From a checkpoint of a small image FSQ autoencoder: decoder activation leaky_relu, trained on telescope images of galaxies (Galaxy Zoo DECaLS).
Rows from block 2 of the encoder, named by matrix and row number. Rows with one number belong to one neuron. Each number is 50 + 15 x the weight over its row's rms, rounded and kept within 0 to 99. All counts start at 0. After the name is the row's rms in percent of the matrix's.
# fc1: MLP up (encoder.blocks.2.mlp.fc1.weight, 768x192), inputs 64-127
# fc2: MLP down (encoder.blocks.2.mlp.fc2.weight, 192x768, transposed), outputs 64-127
fc1.694 093:38 49 27 52 25 62 59 73 76 41 62 65 60 33 32 54 54 64 20 73 60 48 18 34 40 88 55 47 46 66 51 49 71 71 60 56 82 50 58 67 30 51 57 56 46 29 47 33 36 36 46 75 61 74 73 45 53 43 72 43 52 46 51 32
fc2.694 093:41 90 54 46 55 44 53 38 55 44 36 45 46 42 63 68 49 35 31 30 56 39 59 53 60 46 38 47 31 50 24 38 21 48 60 44 32 25 45 55 64 80 53 42 54 34 32 62 54 58 49 34 38 52 45 75 46 49 53 58 47 44 35 34
fc1.695 101:29 64 52 27 59 48 63 51 76 57 27 44 65 69 48 45 53 57 58 58 59 80 58 73 43 32 49 34 59 10 53 42 76 62 68 55 45 56 29 37 59 34 62 35 44 62 27 70 46 63 45 64 54 55 30 51 20 51 69 30 38 45 63 53
fc2.695 100:73 60 43 33 60 52 30 30 20 41 62 42 36 57 49 48 27 44 49 84 48 23 54 25 48 67 48 37 54 46 52 70 54 78 37 77 60 36 40 31 35 53 61 55 63 44 69 49 40 62 50 34 55 47 51 54 62 26 30 62 45 47 37 70
fc1.696 101:27 76 37 82 52 70 37 48 71 29 48 54 70 70 23 64 34 58 49 54 67 69 30 52 38 34 41 39 54 37 49 64 44 53 66 53 60 73 49 64 74 62 46 79 72 24 32 81 62 57 29 46 77 59 59 58 43 61 42 39 66 41 73 46
fc2.696 086:52 37 46 47 44 51 63 68 49 41 55 42 19 59 63 28 62 73 68 41 38 47 39 47 40 72 48 26 51 41 49 36 40 35 27 67 48 33 53 41 32 45 56 30 57 52 44 41 36 49 52 43 30 42 43 28 49 32 54 35 31 69 40 50
fc1.699 106:32 71 59 46 73 46 42 61 67 87 63 49 68 70 45 42 34 30 44 66 44 40 53 26 46 49 34 67 37 53 57 27 37 46 48 44 27 61 18 49 58 44 81 61 22 66 36 40 87 53 61 44 32 47 43 69 74 34 45 56 40 69 34 59
fc2.699 093:45 66 69 59 50 70 68 20 71 62 21 45 48 47 18 36 67 51 49 54 48 66 48 71 46 36 51 44 38 40 60 54 33 64 50 66 33 51 72 56 24 48 00 29 83 37 33 15 63 39 50 76 57 41 74 30 37 73 37 50 43 57 57 47
fc1.700 101:53 83 31 52 57 63 37 63 57 83 40 78 53 64 48 48 68 25 44 57 54 72 48 79 42 60 48 47 41 56 57 60 45 32 55 28 47 44 49 40 39 77 15 48 28 56 44 57 40 57 43 73 63 36 48 43 54 28 72 54 63 43 14 00
fc2.700 139:87 53 61 39 67 47 25 50 33 50 72 41 88 67 43 60 38 48 56 29 18 45 29 63 61 43 57 40 16 28 52 31 31 48 52 71 72 39 50 51 11 43 54 62 50 42 49 41 26 46 57 52 56 51 20 30 32 36 79 33 71 45 46 41
fc1.701 084:67 72 51 43 45 51 52 48 37 66 38 43 49 41 38 57 93 47 69 61 50 35 43 44 27 39 36 49 35 49 33 59 65 36 32 52 42 39 21 46 54 35 51 38 44 34 69 69 45 59 57 67 36 37 46 40 42 69 75 72 44 83 54 40
fc2.701 099:49 61 68 38 77 39 62 49 56 54 73 31 55 43 67 50 34 64 60 55 67 53 67 48 22 64 33 32 67 16 49 51 39 41 65 60 55 31 58 29 39 61 22 47 46 51 30 29 55 65 59 61 38 35 54 42 42 54 47 35 35 35 29 35
fc1.702 104:47 61 69 49 55 63 52 44 56 99 60 44 29 67 46 38 55 63 30 54 58 36 48 34 54 76 41 53 43 51 30 42 37 22 44 39 78 55 51 53 26 36 45 43 59 64 32 12 93 29 54 71 60 68 54 60 70 53 46 42 36 57 25 62
fc2.702 127:47 48 60 48 38 76 59 27 52 54 52 46 91 37 74 38 32 42 52 57 38 43 56 56 41 59 50 52 64 62 69 27 50 64 88 24 47 53 30 74 46 57 21 67 58 47 69 83 51 22 27 77 31 38 64 49 37 64 58 66 56 59 67 72
fc1.704 128:37 52 61 86 49 71 59 32 77 52 33 40 48 27 50 46 50 89 44 22 58 63 71 56 72 62 37 41 45 42 37 73 40 56 36 37 62 45 38 78 32 57 46 34 38 88 60 73 66 43 97 47 50 61 59 69 57 35 27 09 52 63 45 43
fc2.704 087:44 44 49 30 67 47 35 45 67 48 66 45 39 33 54 82 46 40 58 63 56 47 35 56 58 24 67 38 25 47 55 44 54 68 35 59 44 70 57 47 57 54 45 50 34 36 48 66 72 48 39 31 41 46 44 43 35 58 49 54 50 60 50 61
fc1.705 090:37 68 58 99 58 50 61 66 39 53 42 71 35 54 38 38 54 73 35 62 39 49 50 73 61 71 31 44 35 59 58 71 72 70 31 59 68 57 43 45 51 69 39 48 59 30 30 47 43 92 30 94 31 44 33 36 57 22 27 65 27 29 45 49
fc2.705 096:33 24 59 43 53 37 13 34 50 56 48 68 43 60 64 33 44 58 57 25 72 41 55 13 33 39 75 50 38 37 65 48 73 68 21 56 45 58 59 32 40 64 65 52 40 62 35 54 46 56 63 25 70 57 44 79 45 75 57 37 40 65 56 58
fc1.706 071:40 56 43 50 39 34 55 63 51 58 55 26 33 48 27 40 43 62 56 60 70 54 30 66 51 53 54 60 58 53 56 61 32 56 49 65 35 41 77 55 42 42 37 45 57 60 53 60 69 49 63 27 38 99 40 72 70 23 37 70 54 71 54 32
fc2.706 081:36 63 55 56 34 58 22 28 41 56 54 64 63 69 49 64 59 18 73 47 67 42 72 54 29 52 67 41 63 68 52 48 77 54 47 21 52 61 48 29 56 68 68 26 50 66 63 26 62 43 47 33 48 59 42 54 41 99 59 53 39 30 75 53
fc1.707 086:29 51 41 44 45 28 53 50 17 68 45 75 45 15 65 33 57 18 75 59 40 28 67 30 53 52 51 52 48 05 51 40 49 73 21 52 41 63 38 61 46 83 42 45 47 47 49 65 39 29 60 37 30 73 18 46 42 20 55 57 42 54 37 27
fc2.707 112:81 55 49 47 78 55 23 60 32 60 49 36 65 70 16 68 59 45 56 55 35 20 63 38 58 46 28 53 56 76 68 47 36 55 50 50 66 54 51 46 49 32 64 29 36 63 60 32 72 59 65 59 56 66 56 57 38 30 42 55 29 40 36 48